From a checkpoint of a small segmentation model: 48-pixel images.
Rows from block 6 of the encoder, named by matrix and row number. Each number is 128 + 32 x the weight over its row's rms, rounded and kept within 0 to 255. All counts start at 0. Numbers have three digits each. After the name is the row's rms in percent of the matrix's.
# short0: shortcut pointwise conv, stride 2 (encoder.blocks.6.short.0.weight, 512x256x1x1), inputs 0-51
short0.83 094:103152121148109120175144079089135140099128112137161057082129132106130079078147175094138131139124123147150131134034163097139091136174121143094162125146151123
short0.84 090:128152076121059137140149125122115100156130113118172113178092108098119155135151147166082188176117141095118118126116097139099167125098093153145096201075122151
short0.85 094:097167102163087158112112134097148123107139119121119138146090075102124096193168119207163150115158095102120145131130093176122169151145147155124161097131105173
short0.86 080:063127172111099076058098127143146147063200143067137115137130113125128187106146145137163113157082155071122158157107091125113140165156087118149138093103199154
short0.87 087:143099117149104140151133106149094215126152096149123136108228119152103140098148165175104160176154146129110111117095138108086132174163140092138137117130130149
short0.88 087:124118121129092149101117077139098151081070101140175140170140094164171139121160127156133151134085155137078148127163144115125114127116126143118165144077167117
short0.89 098:094081142185177099145151132139130166127083126141132124118139155119157073139076092116121085163119132088083093145118122114066089187196149158128109095215249137
short0.90 083:112148120142099140121102098229148153125136145123133142074122107148132087114117097156169083089115126210076124082125181108144175148159193160153144091128135136
short0.91 094:174211157104181183112139156115127176169101156144129160126127145110117148102155064139069157120173111079142107135078127148139160105148137151157200069085132123
short0.92 119:162153164156142129107081130138141147121145115122187142148150123089121061102175161089048113104133089115137204125175086109170121146127129156154181113148200168
short0.93 115:187159175135080055088165070128126124113089132147126119164128147129187072135120107104136112160152166126057140148125169140119179163100080128084145136159092103
short0.94 094:139123165055113123137137163118127117189216114109079154095159110147113128157091126196144090133156186159096111140118177109153113163111103136145060136097056122
short0.95 106:107059145113145130096102158123217116145143084141144152103134129162071104143116097133164083055172134083184186151148127113108176125121090086151107122123113095
short0.96 111:140114135127187140150132175083081125110151119126109144119158119139145090130145116095131101169099131107145062130148127075107147125125114114175122054129178138
short0.97 107:098146112092094160149078125102108078133170175082145150087124157112085133171120089172110145092125094100140170142146100139183104131146161105205111113127160102
short0.98 088:086091130125116062082158128161137152156074078095118113182090075112098162111096138065169130155124079117123129157125174151120059162082139156137107137162092156
short0.99 117:156195097131155152130184156107114153070101105131171109112086154112157094128142091089112137108132124076160065135156106121056101135141158084126123140135139108
short0.100 091:130137179127091181124075186128170122139151156131183148112127152122127127145148148138123130086109121153113164163108130196090198123113166134096068114089098101
short0.101 102:136079081108140212070087114064093110080111132127099156081156149173175088179174113093124163161109110090151165147139137145105131196086168131145116114131131119
short0.102 118:132161130140127169157094158134121084119160070067097116128114137104147133140110116087174104171142125114125144073163128061139111121158152114175118116163129115
short0.103 100:076120096118176114133070147150135175119118115068060158075108102114113105137118152132150111070082102119084060128165126113190120141133084161128069109109115099
short0.104 100:124150159188130134115145099119113066131095120143152127141113144147076088162190081152154125133140149123088120158130121173101115139109145144131183125181103154
short0.105 092:137134144142095188097129204095106181142103117104105149134125033128125085086080114099152125120161146172084114163100157123076157140141110100143113091147090115
short0.106 095:129112088189128171126201146142171126156129076106135142117193103122105103118103122091168111101118148159115121165123156127110123179192183125117110086107053085
short0.107 105:112131114079139102119106085182203088111117113073148113146151145090067139114063125129167161066178074077092081128128110172150140159136157114064095150145115191
short0.108 098:143150104109202159097149140151128121146084099159174200148172116133156151144131138087112157071107078101086169071108109187088101135170137131104197131060167134
short0.109 106:115147167136132102092130168103069197093178146114181146127120156060136153105103182133157128098162040140138122176123132165145202119108072139103122105102137057
short0.110 094:162124155116155109172149146090093098170169093050155139110132111114141111191121196150118131081163130188194115172149165128086161122133074131104127094147104154
short0.111 099:095202092101106165111127108156083138112169132099187131134110156132112086165105153146093154125114143102137123065126128134131160103126114106150172148130177078
short0.112 099:130130116172120090102136141094097150127198176139158132130131104099112129120120098158098082067135149170110148145071108187107130182098129127145135057134181093
short0.113 107:141189118098118122189142081153094205121150141094146146078155137099078126087124148151119106140152132109142126173154124177177214138180124132113142082095166141
short0.114 096:150122122165054114139167111127091184130140113156070064147120122092098072153151114179158120098136108160101154110149094181137123156131163072136154130126138095
short0.115 093:176173159109115167096072089156094167146090123103140105152166087144068151118140107118109142141079115147138071128108117182150166143165117067129111180138171097
short0.116 119:084092155184187112118155140072202168174130172147079153112199124141163156103104131084124140160134146146105111112152177130149117148174124136097107114158120136
short0.117 098:111070124107178118088145151144069115147113125150148181159091143083163094112118170085148121142075109079100103114069114104135088125122121156099123131141148182
short0.118 094:126114089118119163159090172096151124082153107128116142088128140156128180107176129163052137066167210125114142095081122179147139090073176108111084140079129098
short0.119 109:148128136136173097128108076145126145107146125096129158123089128140142153158123162111074103135149125099103092115114111142056092113113089063094148095141200165
short0.120 083:128151147106119183166139102110175171140124195117095123117093110127142121159096155122205090143129166142119154177150151136102117155181094103161073113098137125
short0.121 116:065085134121166187123136137145101136111130078172098105124099157091110122205132096158120121152123115151133165073149107154093153134135157147117098159098109178
short0.122 087:097155211103140075104178079093149137118147165144083110100112133142100110112150155111112107134102163127181108140062108174125079138152112108207120130112128134
short0.123 086:174099121184153186134129097118095107052061113133144139147139187113143077091133114102108120163112183097187160145086157096088211078101107102118081081153141123
short0.124 088:131132165118167140100111148161153072086125112122130100114122116131119117101163100142157167188126090183180130131076156161100110142210129087181116076098111187
short0.125 111:111103103133086137213165133163144119176135166128141116181100173130112155153116132096125154169102098101163157130092140072087083137130139137148077094103081117
short0.126 107:102126120197153180095153102163143085103100110182141179105116129173025110171083041138076124132115117129071140158068147081105117129143123128126095091153098145
short0.127 094:137160121121133075143097135111085107103201163098146135062172124113153080113112122142158149178142102127141086221186114181111082117127111109093145121115121157
short0.128 103:130092104038075112111106125149146162111117147147126118090127140138139078108084077171121147138105041181081080173123097139131075124127127114157127118080192175
short0.129 106:069061071144217168041159135141134129170180188112135137185171141138104096081105173156115127077117126173125149117137135093117075121124112150184120084151148095
short0.130 093:109125180099107081150111156117162107119120114154158074103127106100148161182078063177143100126202152129120146110102147147127124131096153075089135149167198129
short0.131 101:154103150124141095169207075143166090077098096128114120100095175165062112132124113216140182161164095137134172196167123112100140122114098150139145103139133085
short0.132 112:138103085121166135105171150105157181192128147122167165129157114144147140138115145087161141123080156083129151113149105107057153107089141156089090117167129149
short0.133 107:158141120161187136194118113140189146169097172196146170097121108045113172107202101143150100197160098094072090077153123132112123077171199104074121097124127126
short0.134 093:134115139196115104119098114171063154102061128136146209112154171168054139128133132133185101124137155212175108155138097078117156092153156125155128113131173145
short0.135 108:120074110112135119122152174170148152101145099131199071136122151194117145119153211103120133107174084077106095134116139124117122100137138164097141111090139101
short0.136 101:115089179133181138119115152147107135131135095134140165115195058149168182127147076165090074133149142119131085083164104130127155134091144142113098089095150108
short0.137 094:156143163156157111213181137069179116158113109142106147106191142130223117129101148146102171122130118148174123120149057170097115120062110132155130116089115082
short0.138 093:105101115110161155075094113152121147143186119124126107162119129179115109100043138119164100171183165107141111083105083138117117091136150152086115069151140109
short0.139 106:133134177091138160135149116130142121150129178148160068171139133107068080128087076103106160098181118144112108157125100127127120120138164118116125085137163081
short0.140 105:130122093056100134179094074087110160143099132166150117109130077122106165150135085169136111095097095130176165148140133155113119099119195113180087057164087131
short0.141 096:105103199154108133169078088183209139100167141123126105105085101132153084094093117118111172090139154177104110148091142095162115086156143134064099157126097096
short0.142 100:113130153137095124137085099114038151156123095130157117090172151151210149098153084175174115169147111106144073104146078169120102084157089107096133130112127131
short0.143 095:171134128198162100133176146143183084092129110133094092095204059137088184096175179092109112124154161104120144091147155070102108132055060125161126114120152097
short0.144 088:124141113118136159116131192132179188176104118175100140118112138102114109129168136144186133213144179160103132173099167054099161134172165116118171132107147151
short0.145 100:135107081155139177121074202131101159146180181160101091224126158131151131118076167110100124148208114137115149161112117148139108138127103139128128134062120101
short0.146 096:127145129117104149069145145094118139148138111081129144085155085225143099129164128148152108145147077167131188151196097091144119115115172123100184174146185100
short0.147 111:088147166182044152104139127187114140124150195115184098108135108119062144119123143132089165070094078089133150093093082113109154095158133112094159109148158170
short0.148 110:145116183163172136149133121109114117113079133109101158124125097128142131202096155118108075120124148151118124159120073117173174116114129105160098152118162093
short0.149 096:068105136113097084175159162129148119196127154082139155134127131132122119132104076109148088084106117120128126144153141127120084110091118133153081116170148097
short0.150 112:139093087156089123126138109125061105115102113146164211098149095121152200189120127186182115116131108167233075097121150173067149089138157082075102150088082146
short0.151 096:138147173112166124108139147151106171143108161101148155115148098148102092117125107134123210116128104173103165128136118131092085110090123159140144120051111197
short0.152 113:138155109139140147164118128155129164076132145201077109119140114102129166142135153194112138128160101182085149107126075131165061172100093099136134099170139166
short0.153 108:127145115116120095236130099130140131084100166156144138165156120095109141088142129160128168125117188146152167124100155162131105128137097135114155138122081148
short0.154 100:105121161105106153132102121067161136061138086119129137130137113126140145098107139097132121180091158140110175133102163102130138084161182080078176111138130166
short0.155 115:123180132128125097141159125043130143150140093109173125107148120163094123127129150064126147127104150138102154149097136132110113130150193136054093123085129138
short0.156 092:155118077074161131130081126169162168127111134115050092118143091099110115202160177112101162141091212174140153159146158230133157108081111087069149136146084118
short0.157 091:132138115122163081139148072077140089100102148092099054139186117167148157148086082117169143140124090152138128133119118069140130104176165078106140133183089206
short0.158 098:133151059119130111099138151127208097128128119111212159120126099091139144172134154097126134158101136149205107143130166152144089136135160113106119124107088140
short0.159 110:107219085168171112182137133174122142117179095092120092135102136057075160091099072125150104096114102167164154107129120152133133083093131105120159073142145172
short0.160 110:129120168145129193061109144144174117112131097147093158050157128179126070149099160127079120071095124120121117031169150180179091134140182076139114156176182119
short0.161 102:132111146129067091127107135043119171134129093138086091158135169134191062172109136173056152184117138126059146085077157099182129091166144118170141136188156172
short0.162 093:126128149143147117110107112091119132104138093129089162059102142129132083136150123097146135094112100184101094138159117098065146119129128118102136182128132152
short0.163 103:146127117135115103193095169167163171073108090158129104112115123104103080098164134125178167153144082158163149160159145088097134149094088091127130095154102099
short0.164 105:190175168110082088165124110153097176157077164098100043115111092112141131159144135120153068129156095148161091125114115067128091191112093096146124112059125149
short0.165 118:102109183139109107101143180201142153129097120117232112085159126134088105195129151132171133122087093128124126138148142130084140079130149119083158083114151177
short0.166 099:174084094145123153089092125125148183144126141137109125136160131145080136197102097145143052094199126107164167122065147104104094094171192072086135144090127125
short0.167 109:170111122151162069167156119189167147135161121166172094117100167098176119173155105161085113132113151114115096150103152091086116113110052121109111164125142135
short0.168 106:139099129167124145153171137124128128124176085122132109163124151165126164143092121150146129072153124171085094113109226131129164118101129100108152144136127145
short0.169 091:111118147190163189148162117097141121147160120129080122135128108148142146115147134127124127130110096217190110081107125095125176111066160095078059159106148091
short0.170 093:105111122120111098132098115118157137119156089121101156109153073102095146127106128089149079105151086099175100129062106124135102158106101093170165117123119129
short0.171 099:111099106112218127128130127123168161129145038151107124149148119148115137144074155099098097148132169147093114077127089113134072099138169136101126077113148095
short0.172 104:186117194171125159111132095061122217160145176104121118134180116124115089135117094119128133085207157151124128156121108116147096157185110112202119199116074063
short0.173 104:166113158097174073149083095100125104135100106124122085139132074100145132191114139095112189123144146128134132131083117127107045121089154144101114184168118101
short0.174 092:073176115189145134190115099206234075109127156139139122131184146140130121134086127119118086079129137121075120123154136098137074113138128186136098101100104152
short0.175 099:085083141139090143151137152116173132079117109160072142107109164163084170157109131127111141145190126139152173073134148114177120099113106116089119095138118118
short0.176 090:131097163156125130131109109163086103117176100167159123115161094167113125138099086183140172109205225161126162141098128112080103113108204132137092110106134154
short0.177 104:126103131094143151133104101119108097117124102141161098145129133086096140111160151136126084155092109086159144127175133159100112103116130112113122120074160153
short0.178 082:152122095121118124163177098117152127098082060073097157137131166103225168142070133172138117181095142135168103095106104227125117105095095134129160190129159134
short0.179 101:141130070152178140142124211108107231126159174151179149126141146139137087099144121174109105044102110151124098139119115133116083116108088150126142146136088185
short0.180 098:151118148160141117160167148152126108086075084078094129141127095104139081128123068144140126133124122085123166083117148138116105165161113142152112137064169110
short0.181 101:180122163121114160130107121155144071100123053087126096057125092075101082150149085118184133156144162126140143127101146155157115132202107124108183112121135147
short0.182 101:131080118116203128097115105096117084126083127082148099096142123129166113176110079078111145191146137196143133064142133159138115103097104126182150116102080201
short0.183 096:099107085126190134061173104116167131136086113150112155136127165120165137121144186103135133154120132122111158165025150120105120170153118156141092105111093140
short0.184 094:108087142155126141095117165106152144128192074111112143136111120068154105121109089115131138107111165118151060139167112098148179079133144149120144141132096115
short0.185 103:105122086145101086147140143112127123151117069093192114159145177151088176157083148122116118097096122105133078110137171110120137100129107124081160181142082143
short0.186 100:090086188139160083098136142112136137131163091163134168122098150082094147203119174096125108087164109159121129111190112116148165081160123133134156114099119195
short0.187 092:103065132135171104125106136148089127102095109129106137143128117128134076131137080191094124116114062120114113129042105102153062075112109148133068103104093119
short0.188 091:145127161152141095138157092120133129125122057242121132128113149146107104140103110107125124154099150146146182108164151146169155142068131183153163174166128165
short0.189 092:138155178080122086108111179174186071077093111111163155157130173098106101096151147151161144193152183132123137127081095121098191143113092175128137165119212104
short0.190 096:137149107115101106128140122092090074154152082103179190119125146087109089140181100108161052143141182150096113107068145107114127164170104115146153151125123161
short0.191 107:145149078179131126163161133094105106126163218134064141172077119189127101164119112092167086099164121109107105126126159170120082121114091106125125160102166079
short0.192 099:124091102117141157188139121139099163144156111115118136107214100157091062133145194082144110098132127082132120090143199123139119121112169098130117091125118226
short0.193 111:164132134097138084095161136114133098140124115115146174138146123109127119119134116195169090163124128138101177119159105144167187196176122128150125146162163138
short0.194 099:059146118139171187120100114100139141186123111188147148060108104150120120134085148099131145107130091120106130100081150144109131158111094120198137137134099167