From a checkpoint of a small segmentation model.
Data: trained on aerial photos of the United States (SatlasPretrain), 58.4 epochs.
Rows from block 5 of the decoder, named by matrix and row number. Rows with one number belong to one channel. Each number is 128 + 24 x the weight over its row's rms, rounded and kept within 0 to 255. All counts start at 0. Numbers have three digits each. After the name is the row's rms in percent of the matrix's.
# convs0: first 3x3 conv (decoder.decb.1.1.convs.0.weight, 64x64x3x3), inputs 60-63, a 3x3 kernel for each
# convs1: second 3x3 conv (decoder.decb.1.1.convs.1.weight, 64x64x3x3, transposed), outputs 60-63, a 3x3 kernel for each
convs0.0 110:105107108117118119107119117125115115129118124133122133092106115098105102100105108108112113106105113114120126
convs1.0 070:125131143128132140160155159107118133102109122102110120123110117153137142172162166165159165155143145166153150
convs0.1 102:150135132126117140145143143085079116118086113141115106121120139137126102122124115148174136132140135131106114
convs1.1 130:137134115135135131118102103098127120120149144107123142125127164093153161144173142097107109119149119110133127
convs0.2 097:117107115120114112120117111129099137115095110121123108136130094127091095118108091112149175101112150110114152
convs1.2 093:107131144097120144093102126138161177117143167084105141103102118131129139163157159101100124114128148142157164
convs0.3 087:124143144140147139138154149142143128129129122127139131139127124131133117120125116146136133155169138145157122
convs1.3 074:139134142144129125102097106135134132139137137119102098115121124134130122143129121112094094086072079085077087
convs0.4 092:152136129149137140153141145157149151176176158174171161145141137148155134156149138096120129101116121118132145
convs1.4 084:132119143164141146172144131141131112142125099144137110145140138122135142124159158127118141130128135124124125
convs0.5 073:144147125154172158142150142128152140135135140138110119147149125129132114128127121103091074093092079095096098
convs1.5 064:086094124112113142127121144099123163105125170096110151133124114127123112101093088136151135133146128123141130
convs0.6 066:150146111173156117174175131134118128140121117128110108154139136148136133121116112086109100104132124116147138
convs1.6 063:109099114110100121098096108074112164070104159081105158116131126111122114094103106109136144106144160103143158
convs0.7 077:139149117168175140145154130133142161130130147129126142153147144154147148140143141077084070087085066106104079
convs1.7 064:104108134115128158122126162087129165091119157085103133146133106140114098126104098145158152145160161138147155
convs0.8 095:118121113127120111124120114139094096137080082129103117148140124149132124146134113112106126097095121105092122
convs1.8 102:157149102162169111128140093132158130131173131121154120121133124134136127131118109143181192140174174165193182
convs0.9 089:113114119121105118132120119114115116133134136155140139123128136128123130123134133138143144123118137119113131
convs1.9 092:138136120146154132133120102118142142095113113105126130104102115097097127087091117132149176116130155163178179
convs0.10 109:131119130134119136130148132152112104138154115123133124156128133161115120126109094141140154110119144130104110
convs1.10 142:113129117076124153091110139130128140147136127137150146133122144144090115165106092122118129097080109146104100
convs0.11 103:111106119087075098078065077093098104104103097124106092120124116124133105130131114127106126115094118118094123
convs1.11 075:134151157127153164100112125130159146092126119084111119147128141144130152160153165165157162156150153167158149
convs0.12 104:145131139120110119133133127109097076106103089105111086144137129164169127167163139055072101050049081058067083
convs1.12 073:087074072107107091096069061125144158115135155113136157121088095108073086085074088144167168144166162160175171
convs0.13 083:146133140124123131144128111153177145128137128124132124134160151129150158138153159107096108117100124133138141
convs1.13 074:174179174179187176132130131131138126134143126138137119134135159149145169149140159128133135117122122127129135
convs0.14 107:134131131119101113120105111148124121126117124130107130105117118102122120109108128084074085067048075071061072
convs1.14 071:099095055139131088135124095146156141119141124123144131154142138138130136134139156128144138120148131132142126
convs0.15 087:164161146133147143131135149141102099151115116144121099129129116118135123129141133133160162107128155096115150
convs1.15 104:149109127148116124142107105105132120110139142132150167151140121129122102117115103115140105113146093113141084
convs0.16 081:138128140134137144132139136172153126138144116136130134145140114134119094147147127111113113074080089093085108
convs1.16 078:122104122096104134149134140094121124128129111118113094134145097154137080139129099174202189131156153109122120
convs0.17 088:121119124115141144130153146113065142135083141188115126122132150105122120128118107076106095065077091135156152
convs1.17 091:145127105152140103162152108098134107117163143135173158120127141093119140107142157116113124163177171113119126
convs0.18 093:129133115135141134114116125112107142107113100134126112114121104144123135117112123164172180145117146125094114
convs1.18 093:097103103135136116107109105106109103117131118157179157151149109072111083132159106131121138130117116143139117
convs0.19 104:125117118122111111119114121128141138112120126099096105113122105113127128115123119155151132144137119141145135
convs1.19 059:102107138121124149133134155128137127139144139112115114140122126131118130133124130107085066129100075153126105
convs0.20 126:117144133120125134123117132140092084173093047177140093126135132144109118141106109127167157093150179107142153
convs1.20 157:129107122105071090099112117111135101123162142133141128173159149164182169133135180121104132098117146068101129
convs0.21 098:113116111129127127131144140117127128114137134108129137132137131111128125103132124131098093148119109132121133
convs1.21 072:141124116131126114120124142104105142117107139121119131123102152134131168115121160113098112122094091132101100
convs0.22 100:139143133130147132125146119121115086135138118126153144141136133127138124120115126090106117102101130135126138
convs1.22 085:144163168154168166187170154128132157147130136156142119136160138103109108120125116120134127133141127149139128
convs0.23 088:117114103114112110107104101131125132129124133125125140124130121114131116106105111124124113152147125146146124
convs1.23 049:098094100121116111138128122122129130134136132147143140139137135128123132116118131129104093125102095131107102
convs0.24 118:158137134138131123145142142087090109095128121122137131137171151137169162171174153128105089140117107117105113
convs1.24 144:065104146085109124107097113161162136118114117117139131146150109123124109104118136101103113142140151111128136
convs0.25 097:150155136139143154151150157104088100133145126137139119152144151165184152148138130162156147104087116133136150
convs1.25 074:110077079109083094150116115112131130131147139157166142135143150117115128146154141094116120110118111105102092
convs0.26 109:092097105107107100118107120074064074084053078097089099090096107084108109095092096115095084106073067123092068
convs1.26 084:136135126144151140141160165116139127132171163104128126108136167155176188154156162113104099132117099126112105
convs0.27 081:135133122124115123129127122148150125157153129151149132134132131131147146125138142097083097111097101132106116
convs1.27 081:101083088130111109112106111118118136137136149137136139120117146091105150093098134171145155148126152141101138
convs0.28 100:131141123120130118131127120131126127104098112132112135139140142159144145126104119136161172132132151160150157
convs1.28 067:122098104151121116165131124123124129116130135096108111132142127094103103091109125121113134139119143152140164
convs0.29 107:188195177181192182187175164151154143152155133153155142184211173207229189186212196131147137120131135122138143
convs1.29 065:118125134107120132117128141119144155113141158085120147117084072119082067112079079157155142146159146132146130
convs0.30 107:138133137143126123148127136209188145143139137077063103132142154134135125128143123108145162105112115139140110
convs1.30 140:113115141159153141138129131112116103103123129094090081170147100090105098120140155137137125128132131120122129
convs0.31 084:144125126127122121118116119116130130127159143113139115123131136144175163140167170135132150158163152162174170
convs1.31 052:142155139119135125109132141072101115056083098074102125134118144116099141130118152123098109118100113152135134
convs0.32 098:188203212182209195192193190091099115089105123125125130135143142109127137128125115107111128096101132079097122
convs1.32 071:136100087133086094110071070101141142095143149135175173169136114151127110128121111167167161168170158168169164
convs0.33 110:179171166193182169195185173119105095117100096123107096151144145149140136142124130147163148145154152139145142
convs1.33 089:108085080126102092162131124106116129125149157135163173190176153160146124125114095144146166122113131106099114
convs0.34 095:109106120104097116114117119109120128110120134125128128116109107124111104109093092134165164137136154123121130
convs1.34 111:107115123133126132130113124096105103100121124127151147119128167076119171140195192081071107109122139107128147
convs0.35 093:214180165178147146208191182087090099091091095096077097117117118124140128119129113114107108115097084128127117
convs1.35 054:156145122139124104089078065105114103119146144136156152145131149134108152153130160127133162144143157138134140
convs0.36 096:151156138138109111124104120128143133097131155132116141136133134121108114139148162119091118156193166152154131
convs1.36 159:139112119152125119186201169095104100140141110172171127097112115113147147114112096120124133126153151087073093
convs0.37 102:129127124115117126129142148108104130172172167200226199143131135135126118122128103143148153148134140090093094
convs1.37 133:139127127212192172182149150122119108130127110123144136156146140128098095115104088134150158134121121128111110
convs0.38 097:157133161160149146139136142147139134139111099128094108159161136117130133136144127121105131116120136130112157
convs1.38 111:115098112121118121134132116095127121106139112130139100160155120131117103116117093124144140126142133127154153
convs0.39 077:177155143184163134177161133115117112104102098110108104116109084110090085111087078148134134161128137155132132
convs1.39 062:138128116138131113130116111129127122155150146164155151164161157157134137147117117155154163140144146170174167
convs0.40 089:125131143122145142115124144153124133137110152167154181144124123133121139139132141131150118110127097137174129
convs1.40 131:127128118109123108136150128114155092126173086124166086097114099106121107116113117128101121142108141099076130
convs0.41 094:155139115140139101132126093133117108131129116133095115138168125129127115123134120149159154139131136117101114
convs1.41 073:110106136127113132137119129177193171158180160157173142090120099113133105130148137126126109118110100111106113
convs0.42 099:121124148130144132137142143130099093126135149104135155107105089127126122109121102132140126112088096116108129
convs1.42 122:141117120152157123119120140103125121114112127144163166142142122075115173094079130139155159095114149119116126
convs0.43 109:119125129115124114112117120088092124075083106080082100120134113136153132115141118145136140151138143146135131
convs1.43 087:083126134074117137097125140153181189139151167115120144106112129140136134165149145115119107126136116139156132
convs0.44 109:122142139138147137134134139108156129102153141108153160120134103125134108115118110137137132120118114118098095
convs1.44 114:137127112143133115144126112075096119101110129139156161146143148126114130122087140158118138131091123121074116
convs0.45 099:122124139130115128131126134143144105137160102110133105121144146105118116122105107118099118152137116130103097
convs1.45 133:146145093142126095164141101133109110146151130148163127084119170115126178116111109151158148164145133133091089
convs0.46 093:085096109127131129137130142117103098105081097095100105164155169162150150131128121093055102095072101128090106
convs1.46 067:136127142130129149138138163163185178132153145105124132088088108087075072046034031146165148143157134172187158
convs0.47 101:107137141119145153128166148065080109063083106067089086138170155127169157128154155140130113168146125158130112
convs1.47 081:129162112150186123135155108139103122131105109117113116139120126095076103099083117124134104133139115141141132
convs0.48 086:118104134108107134128137147108117126085105116083086097108106100107113111099096110073081096075086106091099113
convs1.48 056:155139132150139131168155143119122129134136142130128131140161160142157151123137139160167164159158152170170167
convs0.49 113:130145152136126126126109113162138115123133110113137128121111098112136098135151113134138110133150113142147125
convs1.49 119:162140145123133160065096127108132142142141136135130137139124114167163145173157131119143133102129127104114123
convs0.50 116:161156156160155146150141129089095131127117137145176169129126141126115128145146124134125110138138138082077112
convs1.50 155:153137105099113123055092126096122151097138155097133139150150149136141140132113095147163183095104132124120128
convs0.51 115:108139178123169222129180218133139140146144143144142134103110129110128156109136176107094121101087114103061105
convs1.51 065:129141152116134144126140141078129109095151126114159134138130125169146144131120113183160153140112107135116111
convs0.52 114:129131161124141148125129140173159155144140144124124143136130140132139126113122123104115112116137140129125117
convs1.52 146:118094105149127111134122093136137119127124090121142106166158126111116116120140129166155138140147142150147149
convs0.53 112:178135130184149137167125142091117132073103150096126175127132122115146123145161146151133122172124122157135092
convs1.53 113:147138158170137140150117122094129111077109096107122111136112101103098091091103088159170137150151105127137124
convs0.54 119:136172151116163158132143143152135132180183140146177145143153147152148137121162141152143138149142168123107151
convs1.54 152:100115113143122145176159152137113137108120106102120119166139168153100073110123066132119128179139106149156112
convs0.55 108:202199154197175125174156124146110098149131108116120124127131113128122120127139120136119119136137123126135110
convs1.55 068:149150146129132131124121118111112117098097111095107131173138141184142157165139167132125150122125148130134151
convs0.56 100:137144145142133133139119129140183129157174148151184160137146143105120139119121144155147154128125131125116120
convs1.56 072:136137099113133109099097090091099116090096118102123122170153169148127180147115131151140132154137146123089095
convs0.57 108:124115128129125131140119135163135152143117119164132135138143131137127117131119124156157140137125138126126130
convs1.57 124:126134096106136091130159113123119126134132133129134147161161132159134126147133152144129120119106104103098097
convs0.58 105:121147139115137137112117119081143139057120141084108144147136136132137135137132148134119124132117110122127115
convs1.58 134:109103120140123114130125114103086083141111102155149118158095138136101166129123148168137127142123134140115136
convs0.59 103:176175163161170148164159149149139115126108106120099101105110103086101088091119117122142131137120124139138115
convs1.59 083:123126118142127106152105094116123123126123119113126134166157164136100084104079097138118103140118123139123142
convs0.60 109:125107105125101102122104101105124141119131146126144145123136139134135141130140138146126094140112097120097086
convs1.60 093:156168133158174135174186152128146169114133157103116136139147180130128160114110140105097077119104074138123095
convs0.61 107:103102140128134119117128106104113115101099098105091119114129119138134128130130108123115128122097109139125129
convs1.61 123:172152111222192157144164172102106121132163167158169141153153157095086105141118106100121123144146148098115119
convs0.62 121:124126129109109103125111111115113103113099101118111118113119118122130123111116117112103096107088104119110124
convs1.62 143:094105119080107136096125151122123120143144142106109114131122130155133125152142143147141145101097108164157166
convs0.63 094:111130137103131143123131141167152153116128126127133150148141136141125137102100116151184195154171179188197194
convs1.63 077:167163145150153138117125125137166174124154161110130125173184189099109129128123137048039044093090101106103126